{
  "encoder_arch": "regnet",
  "model": "image captioner",
  "dataset": "regions of photos with short descriptions (Visual Genome)",
  "train_examples": 203450,
  "image_size": 24,
  "crop_scale_min": 0.5,
  "horizontal_flip": true,
  "translate": 0.06,
  "tokenizer": "char",
  "vocab_size": 61,
  "encoder_norm": "groupnorm",
  "encoder_activation": "leaky_relu",
  "encoder_weight_standardization": false,
  "encoder_channel_attention": "se",
  "encoder_drop_path": 0.05,
  "encoder_depths": [4, 4, 4],
  "encoder_kernel_size": 3,
  "encoder_stem": "deep",
  "encoder_widths": [64, 128, 256],
  "fusion": "cross_attention",
  "label_smoothing": 0.05,
  "decoder_width": 256,
  "decoder_layers": 8,
  "decoder_norm": "layernorm_no_bias",
  "decoder_norm_position": "pre",
  "decoder_activation": "silu",
  "decoder_mlp_ratio": 2,
  "decoder_head_dim": 64,
  "decoder_fused_qkv": true,
  "decoder_bias": "qkv",
  "decoder_qk_norm": false,
  "decoder_parallel_block": false,
  "decoder_inner_norm": false,
  "decoder_positions": "rope",
  "decoder_cross_attention_every": 2,
  "decoder_tie_embeddings": false,
  "init": "torch_default",
  "residual_init": "none",
  "optimizer": "cautious_adamw",
  "learning_rate": 0.0016,
  "beta1": 0.9,
  "beta2": 0.999,
  "eps": 1e-08,
  "max_steps": 9000,
  "batch_size": 512,
  "epochs": 22.6,
  "lr_schedule": "wsd",
  "decay_fraction": 0.4,
  "final_lr_fraction": 0,
  "warmup_steps": 450,
  "weight_decay": 0.0
}
Rows from block 2 of the text decoder, named by matrix and row number. Rows with one number belong to one attention dimension. Each number is 500 + 50 x the weight over its row's rms, rounded and kept within 0 to 999. All counts start at 0. Numbers have three digits each. After the name is the row's rms in percent of the matrix's.
# v: attention query, key and value (stacked) (decoder.blocks.2.attn.qkv.weight, 768x256, the v third), inputs 64-127
# proj: attention output (decoder.blocks.2.attn.proj.weight, 256x256, transposed), outputs 64-127
v.204 103:588507482517440462487484539499547513470546511473450493509568474422526470473530486489493488503418534558577477552456405454478426490506443426484465512517419529521501467441555498615527619476539492
v.205 099:520483500442498424503497502455484434553474548527499555481530469526483439460420571489461453588555488395490419473525447472478538557502486475525512567563459443412497453552560448461486604491567477
v.206 116:430464444468489625474501579543515474546449529408563561594481548548488474557444457509536548425536522498507506422453451401463483442503487470601482539509394524511552436603500464549582518567503462
v.207 099:528494441470465507437497466475547487474575499434524510502577474596481542520417516501508542542443490541518369523586413487520494396464497478561453402445399537505552504477489541502497461495378526
v.208 117:533479499446512510608458595512539522538447522378525423510492461535465515463485439470507460436519479610530508457471501555540472422498514451512482558474572441489461486578530473542486454499546469
v.209 105:493554457483504415552453551505455425490421535621462492463467500547474491497575328487565448523541478445532472492614453505591491504496534565496511583491522485459468477507438488401504518471550526
v.210 100:495530520524507586392515466446512568520521457594534527575514484499468447470438504539492450539559490530439464516544530501401368472487513578553520427461461468568574563444504475525505532410551501
v.211 095:454468500486497479533456493516460546588530527576414601462377447494595482463571541502504478541541483509489572543572504469448547462436433578506433544491612529498459511562423501450489419609514429
v.212 115:507540557501504541486500553561491511499487408520533493574491433491576486363430488437468482535538514494477395554460563498479449532515526478572416416533472458529552465566540494423532537471552545
v.213 114:465438515486499553492513532477565497407496406491569446496489506538441557589469529468406534489594504530589534507500611460536493453436533506514499463461529472436435483408404454530388471450489608
v.214 099:521493508500454570521526421525516559454505428531528513504460492573488499521436397346427563554508466443518478531481541508530561544510560400469543560493514559459445482494415495526411550493464586
v.215 113:512521444528599424379509480506512488628560560514530532480549523364469584467554585548544500499525534499461561546512526580469468529464445537529560414495375520516468479506461554425504502505535512
v.216 096:475484456510444509530616522435592451549460512473557482550488443419528475511517491511472420512528507516503560418556491585516531552551491575511587558454550539415511524472431562409484510468474549
v.217 099:573551529504524504423537533563485464602473464456505516505495467529562517522553387495476505485442533436421421419477555508548497519564511515467416504493469408541465457555606551419475464520642480
v.218 111:421446522544515461493510585540544461497433462474473504446432588463548484486484518518446504470465502451493417481579459452470426519503592423542491444449536434485443470393485462530460516493496493
v.219 103:539506493404464519573391595482475486578504468409471439507467550459495458451446482512563488468589494521487588563550499564450518492533497498435485466498445449516496533538533479468521491424504529
v.220 103:570485478517566470497447462476468461575426547586549472486567479483564495457429424525565439481551475517499591479527541394489576571482494516585515412454639576499407507443459426507515498430513507
v.221 103:563474470514496459591475482465553522456541479405380401501542546478386465516531454547468423506433509573544473493624476439516511575457577573501424573496503426453623568535494383520445544482573544
v.222 111:545507532539562524539488499540562450486408511481428459441485578589458517506459506575485541445461533617545483504532509525578380468512503437522635462430414561502413478406554606553478455519481587
v.223 110:578520516479461525425513481489460484416553504469512412598587522475560594556552451399620481520501489568554511430529513533544450496521553595485565458469625503497578530389504407551547571449449429
v.224 117:404500428513462607503517565536436473512629547536553510501506537471445542527544472473499536455463512413509524543573446488447535512428492487467562604448453519496462546572512498406501503455424491
v.225 093:505481478617494542497540463466460534615491520460534510482540527495535538560450357535535464451404558475443523505576495474585457484490490577463580461488501511448516509556514523629497513596450542
v.226 103:556526546585529596423503545457450462447532451367527457568419483555503407503524534443461515476417551460517427448458527559477474508545453450459488477513525401496396495435438573543474528426563490
v.227 106:425522461458482585463539489519489552492553502394523467494519539459434412520522469510539476532540499451472474593504518602433435526544518534530448523437576441454483549452502534541450516542551527
v.228 098:599439465548391473512551473495526503475488486560510474576519502580505557553522474522478449579457501623461563414489513443520513452521518481452539567542477577479493510588441546551613404563414507
v.229 107:505457500463574544398514505537467454450510520542511473472407518560608490446512502561514490544431498424522487471534517539464525551528429542517525471518579435490516464461528473584498470491511609
v.230 111:478488444516494542480487498535497525437504414468544440466524514551440463517517484511562476507511501493522533432546506449512489508502513482576589457488545460571465469483483573485526480564572496
v.231 108:554443514506517411488523552620539446575541404518463529465443513460531447505484439428418515483514510568472500450427506435623534437513548461571473548522468466528505389418570472494483457513447500
v.232 097:480491467552483481457499562489579492426529489482355516496545554458465414470465419510473537551473519683455476500557480446430543488462508625455505531493535436547482539472554539413553567404431425
v.233 098:605431460463497477472463570554522501523403568427501550516601474616464497444480503590473475444438494486421519506523523477509534491503439443466447519490437482516543479538533536493581470554549405
v.234 102:444524576539502552417518476509458483547407553500585537432495553482445462521531406463496510451538531445488481479499564465489438512468550588433543509493606532472508457522529453514558440591544473
v.235 113:616531517453447553494518594480515523437582494534468560442431586498484455493492491502568454466507483469501482548478513401439530574458514462515549481577491492524493481466542554522501468571503536
v.236 109:488454442477462453426494460506518528580424459617538476584548421485548496423420437520524449539468500539536483554557464480533622428520492505607475563465613549449478498399468447394556505528381535
v.237 122:588471497523536544566525540514410450578415596532549501497489552495524412520580539514488563458512492599520573509483469445510581484488473544439458581597385468534494540488532557541504527405560527
v.238 102:557448486486485496420472461530496518446482514507514388488528475545485492484543533469434476523475513581517504504463516568523447497522560452487556570452524504568415442554454511462492416429553439
v.239 117:480561528517442452430497445593460490615564468466466447533535577539471549575447424536451526437542495593525519597450521514464445531499535467416572445410521467508461412481502516537533445527565526
v.240 109:513507498453572545515586458530525455368421473373556512538480511548453448455558482451554544502509484506567400420484554529534515466538491464560433456469445483420568443543505394495518495554512521
v.241 098:585524495453553505516466472532461529498537412424443481485422509531529402589487568568464580510554524553485451496598547577481559455561487469528474428501525488513444490431454477576463554523410523
v.242 093:440451520527525467477637481492477532437433521477497562465488497556457536405526421529609536520502492475477527466582452457449599511513440543494459479507503531514622552445517547434492485486480490
v.243 106:519425558510547454458526470527510473481489501596530547526530507508529494412457547597528507512537536430481398537436554517448532492533401495511455488510472524410487500434455483550438474437469537
v.244 117:490565534505529516512511494520546478428463506477496522480488486462407524523456401507548495552482477506549526526473512564563448540449576472471484542423442618510482494558482456511400543464482543
v.245 102:474528560520536473473524446512412518496580527581513489502472580475519503522454445427456547517516468516454420567582515482465582476516538543448485520553479497422545520434444446543444479485331628
proj.204 103:489577497559462539497469513484578531447519392514548528449522436543543529477473551572417473473428473411466521574503505534506535480477501479482587521531521536520443556600431425535495546475557439
proj.205 113:533511466470510603420521506494464511514519480487459506607497475471499448404456478596489527564404461504514499518498472612444413482442430588451584486495593550485476425504470494524523477561478454
proj.206 117:447546550531538508493498496482485555473564419539495447366477564463465514489530460507440436546490432544546432492470470526530483423558498484519545444591590599514442446512548522496506423490532576
proj.207 086:459552539443539383516465546635481558525580496546526510538560541419502510521488536464475533558588433386438554530468545458527412459548476453551581493457505524553529460412515584631398482456498516
proj.208 118:553435524480501522479503465486452474450476482492451551515539511431486465462498489501557569580405532439572532467541520534424411561465515426463565494514522487497399456485611442541617539475526433
proj.209 095:555455550564548525539540550470476485539586544458498585568548499504414558448522499442455492526438524488425481519489512489471562609583561542458411509496447558499461545423479466403513517533446440
proj.210 117:457465488431466470520506472542478490536472478452499487528450514470516468475539557461468460452426533532585566506476561584432459489556500422510585524557495469571570459537569579595508405476521454
proj.211 099:594506447473480565433516474540435597401484529508514416504478468500470513451682494457475531461518539411497542436579507536528576452512459518442403542526515525492585484501615526494451443431419553
proj.212 106:530510407545440466520461404475466560463588487457533442537485478414495535502510450453534515470516466562558562440510477538518449533479456514458468514464516440500491575531587500580510454537588444
proj.213 118:601520554605511534501500462493435551518553610498536509513510519466455499525462426465509469546572475567541418561571521460501473478570468525527557461508442548438448583479474505453513564524580491
proj.214 104:541573470596511503457450575487521606528581640535421554501464449539500497469517481475493490528507400501417508426546540439539569516490505584549467523508450552523557467476467502508504425481555436
proj.215 112:529524485514492571496492560520545490440503454512541455507459510528568426526493514560442480564551492525545537523475568480436417574552416541549430512420395514474476477444446474567467518567485481
proj.216 099:587499550514486553445498502471597525460500555538528467473540457507548469517500445523525616565468457492422443488571445428437451484495530508505476462416472512583474455538526550509523503503517559
proj.217 099:457408399441490500585498485418449552434492487482491517502551520475461451483454547532557498580540509481554424510551495547558490541426413507484540471406515493505495622615527529516457566472487442
proj.218 099:551576485448482488504554377442464499521493468488409427474560502527536499544442380500521520516499547522615511487545533475461465585521528440558516469532527422491494571495507457603561470481518481
proj.219 104:468461458472437503445518452484414464574451448559496550484603560444480475446516490438467511503479494412537524520481457457452494542502455498531466547461588588474533418471574524491571368551532490
proj.220 100:544537538556486566479457600463562498525617513502471491560545445539421449433454502479452445489477476535566449459519463505592485491620426450420439590437361499484474520455402474507544419461507553
proj.221 103:621481535509537516452461394551525525416436482542429615454470457550572447386440558497477476559544470424496511520425522571581508521510534403422395453422467502444497548463559587480607537443472516
proj.222 100:391524522469490493555574494497489553515484511472547473569533495508517505503506405458437592523532529490471513555560467485355567593519548551619488574591495564532454507419539471434558518546593455
proj.223 111:519484574542536427528537506545597514531393526558496553426443405561565436425390574526483486423457484434511476473486492532499531435501464442569455530469415439536546514469465555600498507505423464
proj.224 103:493424568442479552450514471631522455543496504494497498477554577424515609553569457520537511473475436604543448434399509476549520556398526525520437464607503584490513448421514528448455567522498538
proj.225 101:481466484429544576496507499474477452463491504548486432465481526526518490592531562459520521529482581609531481535471486507547491632434494507507549496573492406524437480589435468467597454573532493
proj.226 101:438437482527518512497500503367411555547512509466436586419439535507546466526443482475482475526423579569431471589575431597480532454460425588485491576459507583543524546616528429524503514537522466
proj.227 116:578563468585501421465406541535537601547450444499485544520414562440521524529519527468415451576414589475608530524505526474583496435488534505468461440532461589605494515559492428483531455468531459
proj.228 077:508495539483555500490506612535538457525550560571481475432450498478550547472442514527576528534600551493410463515480383481453528631520572531505512467527515484510547477464487449519460447544444470
proj.229 091:447622546505426408567544415433418459496464458448425430605550471519507432523513556484467473509557445535538532544436567592482485454403595558473494493521541506511461567540444453457461441496548507
proj.230 114:461466497532512469517439556591451534519439507432436462597396568453538426469505561495411489496506518571471469461510546662460615530472490498548487535479469497387647484547564462531512468451489562
proj.231 115:484453489521537464401604559501465503517479496540492496529500506536432511511540516548520545473502438478463468480503529466434620609509416545527469513398536528474477451481530506470482502502541477
proj.232 092:487559519418420521494536450479507508512426523494543434516524584557561515563496569487534558467486520419485506485490543517505520550576534377462429517545518570452527454523569499579479494482479474
proj.233 087:396580507531446545578437594506459537531473521548530470468454531421469548532428496579464521530537506586432461546433399475500527544494505624529426523446625506475429482376465455439460461493533475
proj.234 099:567445542501465473566560520468514459496456459557415532488436524441456463495565601509477387477499541496579535525499456465566556567494506556414554455495469496429498560472403544436525485532519409
proj.235 112:473567581534492487454541500558584462543494472473571508523418540551471435514490504533510541457464496543513503532515534517512525516453465482500493520409502553362614554508539482486487580536500534
proj.236 102:529628489492500442421471509541511509472619481487497443585506448494480588409603549528481546524534411483440542411471582508425552480483550385512487489544435472600560513412535586509585486490536593
proj.237 120:487485512490531561505500450444424477543532575452441525499542516565463532515445449432444469495467528546490468475430425522580439495514523523464512551554509518518513409574469496522599484526501383
proj.238 096:481516446570522481453476513506527460519439521458408530427512476578504506468466544562479450451544525441503510506532555527452491451476508472568492566571436493531524423480573454426545571474478457
proj.239 102:537593472533509507504516436516555498556544486484576533481477539482442547454491490645513523572523551536473480442579417441564548382452419540496497489568424525528496478535556518415407556470577456
proj.240 096:501459555538469424549474465376472524556615509554506502528447525499520439563421538484452437586535522466461489543497406550390433454525502583498506452536512510546435486474475545450467601548557518
proj.241 096:487451514472493504482518465486427481600542475572547521554495572562472468459517484465511499474443486490480455465558538519548548416451510410534463525565505501519643438550519496434515536470620488
proj.242 104:515493576510487440528517522569492464556510474486504497569573509472508501543558483446432502568509544468547496502469507574530524583461499534464470411470515502556480483538481544497488395464444623
proj.243 112:552468480583403627458539422448522525551513451484603402560477527521452579538563474491545475449495479523457464466593457514417516439485566501502533500596491450629457414520483495433397592437561521
proj.244 098:526413509497499556447423557487496497472564558490536567557570451545531503535519584542497493427507528472484509462513547519475445634522471507527559434493454461422411529433434521398436538502501447
proj.245 107:540578445433481441427584511470612441511501570595586476509543524460507569530538525442533518513531432430520516605453546514528474477542493460503445492505455507474517594454445512472470534530484455