From a checkpoint of a small image captioner: decoder norm layernorm_no_bias.
Rows from block 2 of the text decoder of a small image captioner, named by matrix and row number. Rows with one number belong to one neuron. Each number is 128 + 24 x the weight over its row's rms, rounded and kept within 0 to 255. All counts start at 0.
After each neuron's rows are labels from the 100 texts, of 14848, where the neuron reaches its highest value: "fires on" is the input token at the peak. Only what is clearly more common there than usual is listed. The data: regions of photos with short descriptions (Visual Genome). In brackets: how many of the 100.
# fc1: MLP up (decoder.blocks.2.mlp.fc1.weight, 512x256), inputs 172-255
# fc2: MLP down (decoder.blocks.2.mlp.fc2.weight, 256x512, transposed), outputs 172-255

fc1.427 [102 114 113 175  64 135 131 165 140  91  68 109  97  95 114 140 139  91 107 131 165 100 112 102 149 146 137 134 131 146 185 149 155 115 145  91 149  67 107 103 156 102 148 126 109 139 128 142 167 164 118 139 117 137 154 101 128 154 142 150 120 122 108 190 101 147 111 149 156 172 156 118 128 105 133 102 154 102 127 136 147 135 123 174]
fc2.427 [ 97 119 108 153 158 125 157 106 110 141 178 152 120  95 104 112 124 199 104 149 123 114 105 163 160 161 119 164 128 118 128 146 137 133 104 152 146 153 160 117 118 139 123 107 118 147 150 116 107 155 122 143 110 139 102 163 143 177 147 125 105 101 107 125 111 124 119 113 180 130 119  90 140 135 135 113  84 140 128  77 132 121 153  88]
fires on: "n" (41); "w" (35)

fc1.238 [146 124 129 141 121 130  97 103 143  75 155 143 138 143 183 140 115 150 138 171 132 108 128 105 107 120 106 172 126 125 181 133 116 132 144 100 165 100 143 104 132 163  83  85  92 116 101 117 142 118 144 115 123 165 122 124 114 108 113  87 146 118 105 178 126 117 122 144 133 140 120 126 156 136 124 132 162 155 126 131 125  88 126 127]
fc2.238 [ 78 128 133 148 121 129 146 111 103 137 143  95 153 119 158 132 149 107 139 113  51 141 140 127 146 141 122 154 122 148  63 122 116 158  94 174 102 123 117 105 115 113 155 135 118 155 124 101 155 135 142 123 118 113 108 145 143 118 181 143 134 112 109 140 107 160 137 163 133 125 149 127 132 143  99 142 129  99 155 108 126 141 103  72]
fires on: "r" (72)

fc1.372 [138  73 171 139 122 152 160 134  55 157 167 157 164  81 101 143 121 178 147 124 129 111 125  92 146 130 135 173 152 141 108 124 108 125 131 128 139 147 130 111 131 151 101 156 158 106 154 151 152 127 139 131 143 134 118 135 173 160 129 132 122 129  59 194 136 134 133 186 116 107  97 107 127 157 134 119 136 122 117 112  95 126 110 158]
fc2.372 [143 140  98 158 160 133  69 160 145 113 111 177 146 122 124 181 119 130 131 105 139  99 164  89 134  92 141 124 181 151 133 124 140 101 119  96 111 135 105 163 119 148 119 173 107  98 122 160  79 132 167  76 108 117 131  87 128 126 125 100  89 127 155 120 109 150 108 118 121 113 127 116 123 111 128 117 165 106 135 135  65 154  78 142]
fires on: "." (55); "t" (36)

fc1.46 [102 114  99 115 103 171 149  76 122 108  88 122 105  96 132 138 181 187 111 141 151 133 142 130 114 142 147 106 103 113 145 152 113 160 135 174 135  83  82 114  98 159 136 147 152 138 127 109 108 105 156  97 145 119 135 118 118 159 158 145 164 130  83 135 130 125  76 151 127 136 148 141  74 141 117 156 119 129 164 156 167 156 108 119]
fc2.46 [115  86 133 147 158 134 110  94 185 142 101 130 107 129 156 137 130 167 115 101 113 149 141 160 114 143 115  71 147 137 137 141 112 102 113  56 153 143 156  98 129 104 175  98  94 138 156 138  87 169 120 150 113 152 122 119 123 129 165 139 151 120 137 118 175 146 146 103 152 128 106 151 162 117 129 138 124 102 114 133 140 128 158 117]
fires on: "h" (97)

fc1.63 [166  79 116 119 134 120 131 117 107 152 151 115 129 102 151 178 136 115 104 119 115 124 131 127  98 110  59  99 156  84 110 133 147 155 103 126 125 146 141 148  89 107 117 186 124 116 147 120 103 117 127 128  86 122 143 117 135  89 144 102 125 112 108 143 101  92 127 156 117 132  99  98 112 115 102 130 138 142 104 105  73 148 154 142]
fc2.63 [ 97 132  77 146 100 157  84 179 159  81 155 119 101 151 100 106 119  85 157 111 116 142  73 105 127 157 102 155 115  90 155 160  95  95 144 149 136  95 122 157 156 110 130 109 143 133 117 144 128 122 158 132 189 129 173 174 132 141 109 102 137 157 133 116 133 103 158 156 119 100 134 142  69 106 129 139 139 120 122 101 188 108  99 113]
fires on: "." (81)

fc1.333 [136  92 121 128 109 148  63 107 137 119 139 152 118 141 132  89 144 119  91 124 175 113 136 141 111 143 123 150  75 122 135 126 116 171 133  89 108 130 122 144 111 161 125 141 115 130 108 132 128 146  98 113 117 142 131 121  87 159 127  93 122 167 119 137 129 106 129 142 126 129 151 159 120 115  90 112 104 111 115 109 130 107 200 158]
fc2.333 [151 113 136 115  91 131 153 101 121 130 114 132 178 130 175 142 158 159 155 129  93 181 191 110  99  90 142 100  93 159  74 156 167  91 147 141 155 129 136 161 154 113 113  91 117 110 115  98 105  83 106 117 110  95 132  89  75 118 107 145 134 112 134 103 111 138 114 153 147 152 102 152 121 159 133 111 150 162 107 103 120  99 143 145]
fires on: "n" (87)

fc1.44 [132 129 119 144 104 141 161  98 105 156 182 126 152 120 126 134 108 108 146  89  99 100 143  85 129 105 153 149 108 136 120 142 111 133 113 107 118 132 106 127 149  90  97 148 107 129 142 127 118  91  93 141 141 145 133 144 115 148 131 139 153  85  98 126 142 191  92 133  98  95  82 124 102 179 133 108 134 144 122 158 107 114 136 171]
fc2.44 [102 173 160 142 114 198 130 138 116  86  68 117  97 100 176 116 137 158 150 153 122 116 130 122 158 106 107 148 137 129 116 138 126 109 135 144 146 179 125 112 153 125 152 114 164  83 134 115 138 124 161  91 136 125 118  98 115 154 139 122 119  92  77 138 155 113 151 160 109 168 141 117 111 114 105 147 137 157 112 108 164  78 130  82]
fires on: "n" (40); "r" (29); "l" (21)

fc1.323 [159  80 166 142 110 113 146 147 117 108 159 136 133 105 164 144 151 177 187 156 153 142 118 125 154 146 122 142 132 153 140 118 107 110 120 103 156  78 130 147 116 147 120 100 124 146 116 115  84 125 151 104  79 104 143 129 168  80 135 127 166 108 134 150 146 134 103 129  70 140 139 130 123 132 130 128 129 130 112 123 165  94 136 151]
fc2.323 [121 164 119 123 154 119 183 136  97 198 123 147 135 138 162 131 155 144 145 171 148 112 174 127 152 131 142 154 107 132 116 134 161 100 122 148 150  57 165 118 146 151 125 110 150 116  88 116 141 139  93 159 120 138 128  97 178 137 155 104 155 123 112 126 126 125 146 147 151 158 129  71 123 143 113 144 109 131 101 111 114  97  90 101]
fires on: "r" (58); "e" (27); "<end>" (9)

fc1.48 [137  93 126 128 161 149 136 159 125 119 134 117 154 155 119 112  96 119 138 173 142 142 129 113 137 178 119 114 101 136 141 120 124 128 147 140 136 131 117 134 100 111 149 138 110 143 154 125 123 144 103 132 120 143 204 123 141  88 121 125 141 165 160 145 160 156 107 102  79 103 103 103 138 114 126 113 129  95 153 100 174 111 142 151]
fc2.48 [155  85 148 144 112 109 131 133 136 170 161 156 112 121 153 152 152 118 145 161 107 117 173 113 134 142 134 155 138 141  85 142 115 120 153 119 106 123 159 132 166 108 130 147 133 115 161 159 102  90 103  81  68 115 147  97 125 145 128 150 125 126 154 147 127 108 116 116 141 134 120 128 120 116  95 113 171  83 127 133 146  96 140 105]
fires on: "r" (76); "u" (11)

fc1.332 [100  79 132 135 153 118 121 153 128  97 150 134 133 125 130 141 113 142 156 111 115 134 175 130 175 115 167 130 124  72 130 131 152 144 143 166 135 125  98 119 143 119 111 123  95 167 134 148 136 156 144 135 117  82 179 134 125 147 134  86 141 145 105 125 135 137  89 159  93 138  97 120 118 138 118 125 108  93 133 185 122 153 151 139]
fc2.332 [140 110 126 159 104 128 128  85 128 139 143 141 139 185 129  93 120  93  97 107 122 118 143 130 137 125  96  89 151 126 141 174  82  87 110 139 154 118 127 170 140 142 104 175 157 115 112 122 130 126 151 109 122 105 142 100 114 129 119 138 130 150  92 158 122 141 128 150 118 148  94  86 175 140 141 128 126 149 136 133 136 110  92  88]
fires on: "." (62); "a" (27)

fc1.56 [120 115 104 162 125 107 123 105 138 138 109  59 142 107 139 117 126 132 104 131 165 169 140  89 132 158 102 115 114 122  91 141 103 117 142 148 125 114 106 140 112 126 106 165 139 126 105 106 132 128  98 126 113 192  85 107 150 136 156 162 156 138 160 165 142 135 122  91  99  89 134 131 118  93 111 125 101 143 122 111 155 136 143 161]
fc2.56 [124 134 137  74 101 131 171 120 101 111 148 126 130 163 139 163 149 166 101 121 125 116 161  99 122 109 122 117 136 103 137 119 124 127 119 140 125 116 140 137 122 114 148 119 126 184 122  95 150 145 152 143 149 130  70 135 134 164 118  86 140 146 119 129 108 109 139 168 144 134 101 150 137 134 121 130 134 119  96 138 158 106 157 160]
fires on: "n" (45); "e" (28); "m" (13); "d" (13)

fc1.58 [178 110 144 150 141 143 138 142 101 115 184 138 113 134 146 128 106 112  57 139 148 139 118 114 133 175 136 156 136 123 157 134  98 133 138  96 166 113 175 109 100 133 124 129 144 172 151 155 145 126 142 128 120 113 128 167 105 170 117 116 126 107 114 142 114 133 134 148  86  94 170  83 121 112 129 115 175 104 129 122 134 134 132 123]
fc2.58 [101 156 100  94 165 152 119 129 135 140  91 144 125 128 162 127 133 116 126 141 102 162 133 129 148 131 118 120 132  96 148 113 169 105 123 157 145 100 152 121 124 136 112 127 125 126 170 157 102 146 128 131 148  99 167 126 157 150 135 167 106 161 126 110 162  99 110 100 147 118 143 109  98  68 183 138 138 123 103 116 122 147 140 116]
fires on: "r" (54); "e" (46)

fc1.222 [110 191 121 113 125 122 133 109 127 127 140 133 179 110 132  83 147 109 112 136 170 140 151 113  88 145  94 158  96 136 130 131 123 155 142 122 144 116 104 136  80 107 120 125 170 123 127 106 105 169 149 106 116 156 123 152 143 129 127 104 160 113 110 177 133 156  86 136  90 111  88 143 112 145 145 138 174 139 169 179 199 118 114 128]
fc2.222 [106  71 150 138 118 104 154 153 134 119 122  82 107 133 168 150 134 145  91 124 112 113  94  98 158 120 122  76 173 171 136 140  76 124 135 143 139 156 120 110 121 144 176 120 124 139 107 173 114 120 131 149 106 145 111 137 159 120 113 121 146 120 108 139 138 125 131 141 118 177 164 114 138 152 148 145 117 149  93  85 110  75 111 158]
fires on: "n" (96)

fc1.471 [137  49 173 178 153 147 104 140 125 117 129  99 108 155 131 118 152 122 121 138 115 141 144  96 130 117 160 138 122 125 102 121 111 137 132 142 155 132 165  87 114 131  87 144  97 146 104  89 120 147 118 126 100 104 147 141  95  72 136 103 115 101 111 125 147 163 113 171 107 123 114 107 152 132 127 116 104  94 170 100 125 131 132 154]
fc2.471 [138 119 119 147 116 141 141 127  97 125 139 138 125  95 112 108 133 124  55 102 139 162 153 116 148 155 142  99  84 116 147 153 144 147 129 106  90 135 153 131 158 105 107 144 122 132 125 121 126 107 155 132 105 146 143  76 128 190 117 152 134 104 181 147  99 147 182 130 133 126 137 149 143 123  94 119 142 105 124 121 122 166  97 125]
fires on: "r" (29); "t" (27); "e" (24); "f" (9)

fc1.312 [ 95 112 132 111 121 131 103 124 139 115 169 144 180 110 160 143 143 109 185 101 131 142 113 117 164 131 129 160 111 106  84 112  88 104 164 148 147 107 136  75 142 103 166 148 137 169 148 129 123 174 124 130 116 153 146 118 101 101 115 101 103  98 107 122  92 112 115 110 106 122 102  88 139  80 117 102 137 131 155 126 112 126 149 166]
fc2.312 [141 116  83 156 149 174 107 116 150 117 142 102 136 122 116 148 129 130 118 146 155 157 114 146 193 113 112 115 162 128 109 109  74 127 123 163 128 138 108 100 116  91 160 154 149 134 117 110 117 126 145 139 146 136  97 123  97 155  93 162 145 125 118 145 117 114  97 137 147 142  98 142  91 107 120 130  88 109 114  95 114 147 128 155]
fires on: "n" (63); "g" (26); "k" (11)

fc1.128 [106 145  87 168 126 105 133 148 122  97 120 139 116 117 158 154 132 128 150 158 101  64 180 139 106 155  92 165 130  50 122 119  91 171 139 110 133 151 146 131 148 141 108 141 127 117 181 157 108 123 103 141 110 127 117  90 118 126 138 124  82 122 130 140  95 157 121 107 122 126 139 113 155 133 119  81  96 115 131 133 125 117 151 139]
fc2.128 [135  97 156 142 115 134 154 117 105 121 153 133 126 153 105 118 165 136  92  70 182 131 130 116 149 199 113 146  87 157 118 160  62 119 101 138 130 178 143 128 122 139 121 114 189 133 120 132 127 109 144  98 123 136 140 174 142 111 133 124 114 163 100 105 153 155 101 131 149 128 148 119 171 139 153 146 121 160 109 126 132 148 140 100]
fires on: "." (32); "i" (31); "e" (23)

fc1.300 [126 136 132 109 136 147 148 162 103  86 115 167 153 136 118 121 140 151 118 110 111 139 127 163 117 125 122  84 126 108 127 135 119 131 137  66  92  72  95 134  85 153 118 135 122 107 155 118 134 191 138 118 102 125 136 152 123 164 164 102 113 106 190 136 174 129  90 119  78 132 140 140 117 159 136 105 138 106 137 132 138 142 121 128]
fc2.300 [163 128 123 120 118  89 126 131 102 125 149 112 165 177 122 174 122 114 164 127 117 117 119  99 119 143 112 136 115 132 170 160  85 107  90 148 132 147 176  89 110 140 144 132  72 113 116  78 104 120 137 142 112 108 119  90 145 106  83 131 106 152  87 141  88 109 138  77 149 143 166 132 158 140 143 156 125 176 139 156 147 140 132 100]
fires on: "h" (51); "d" (17)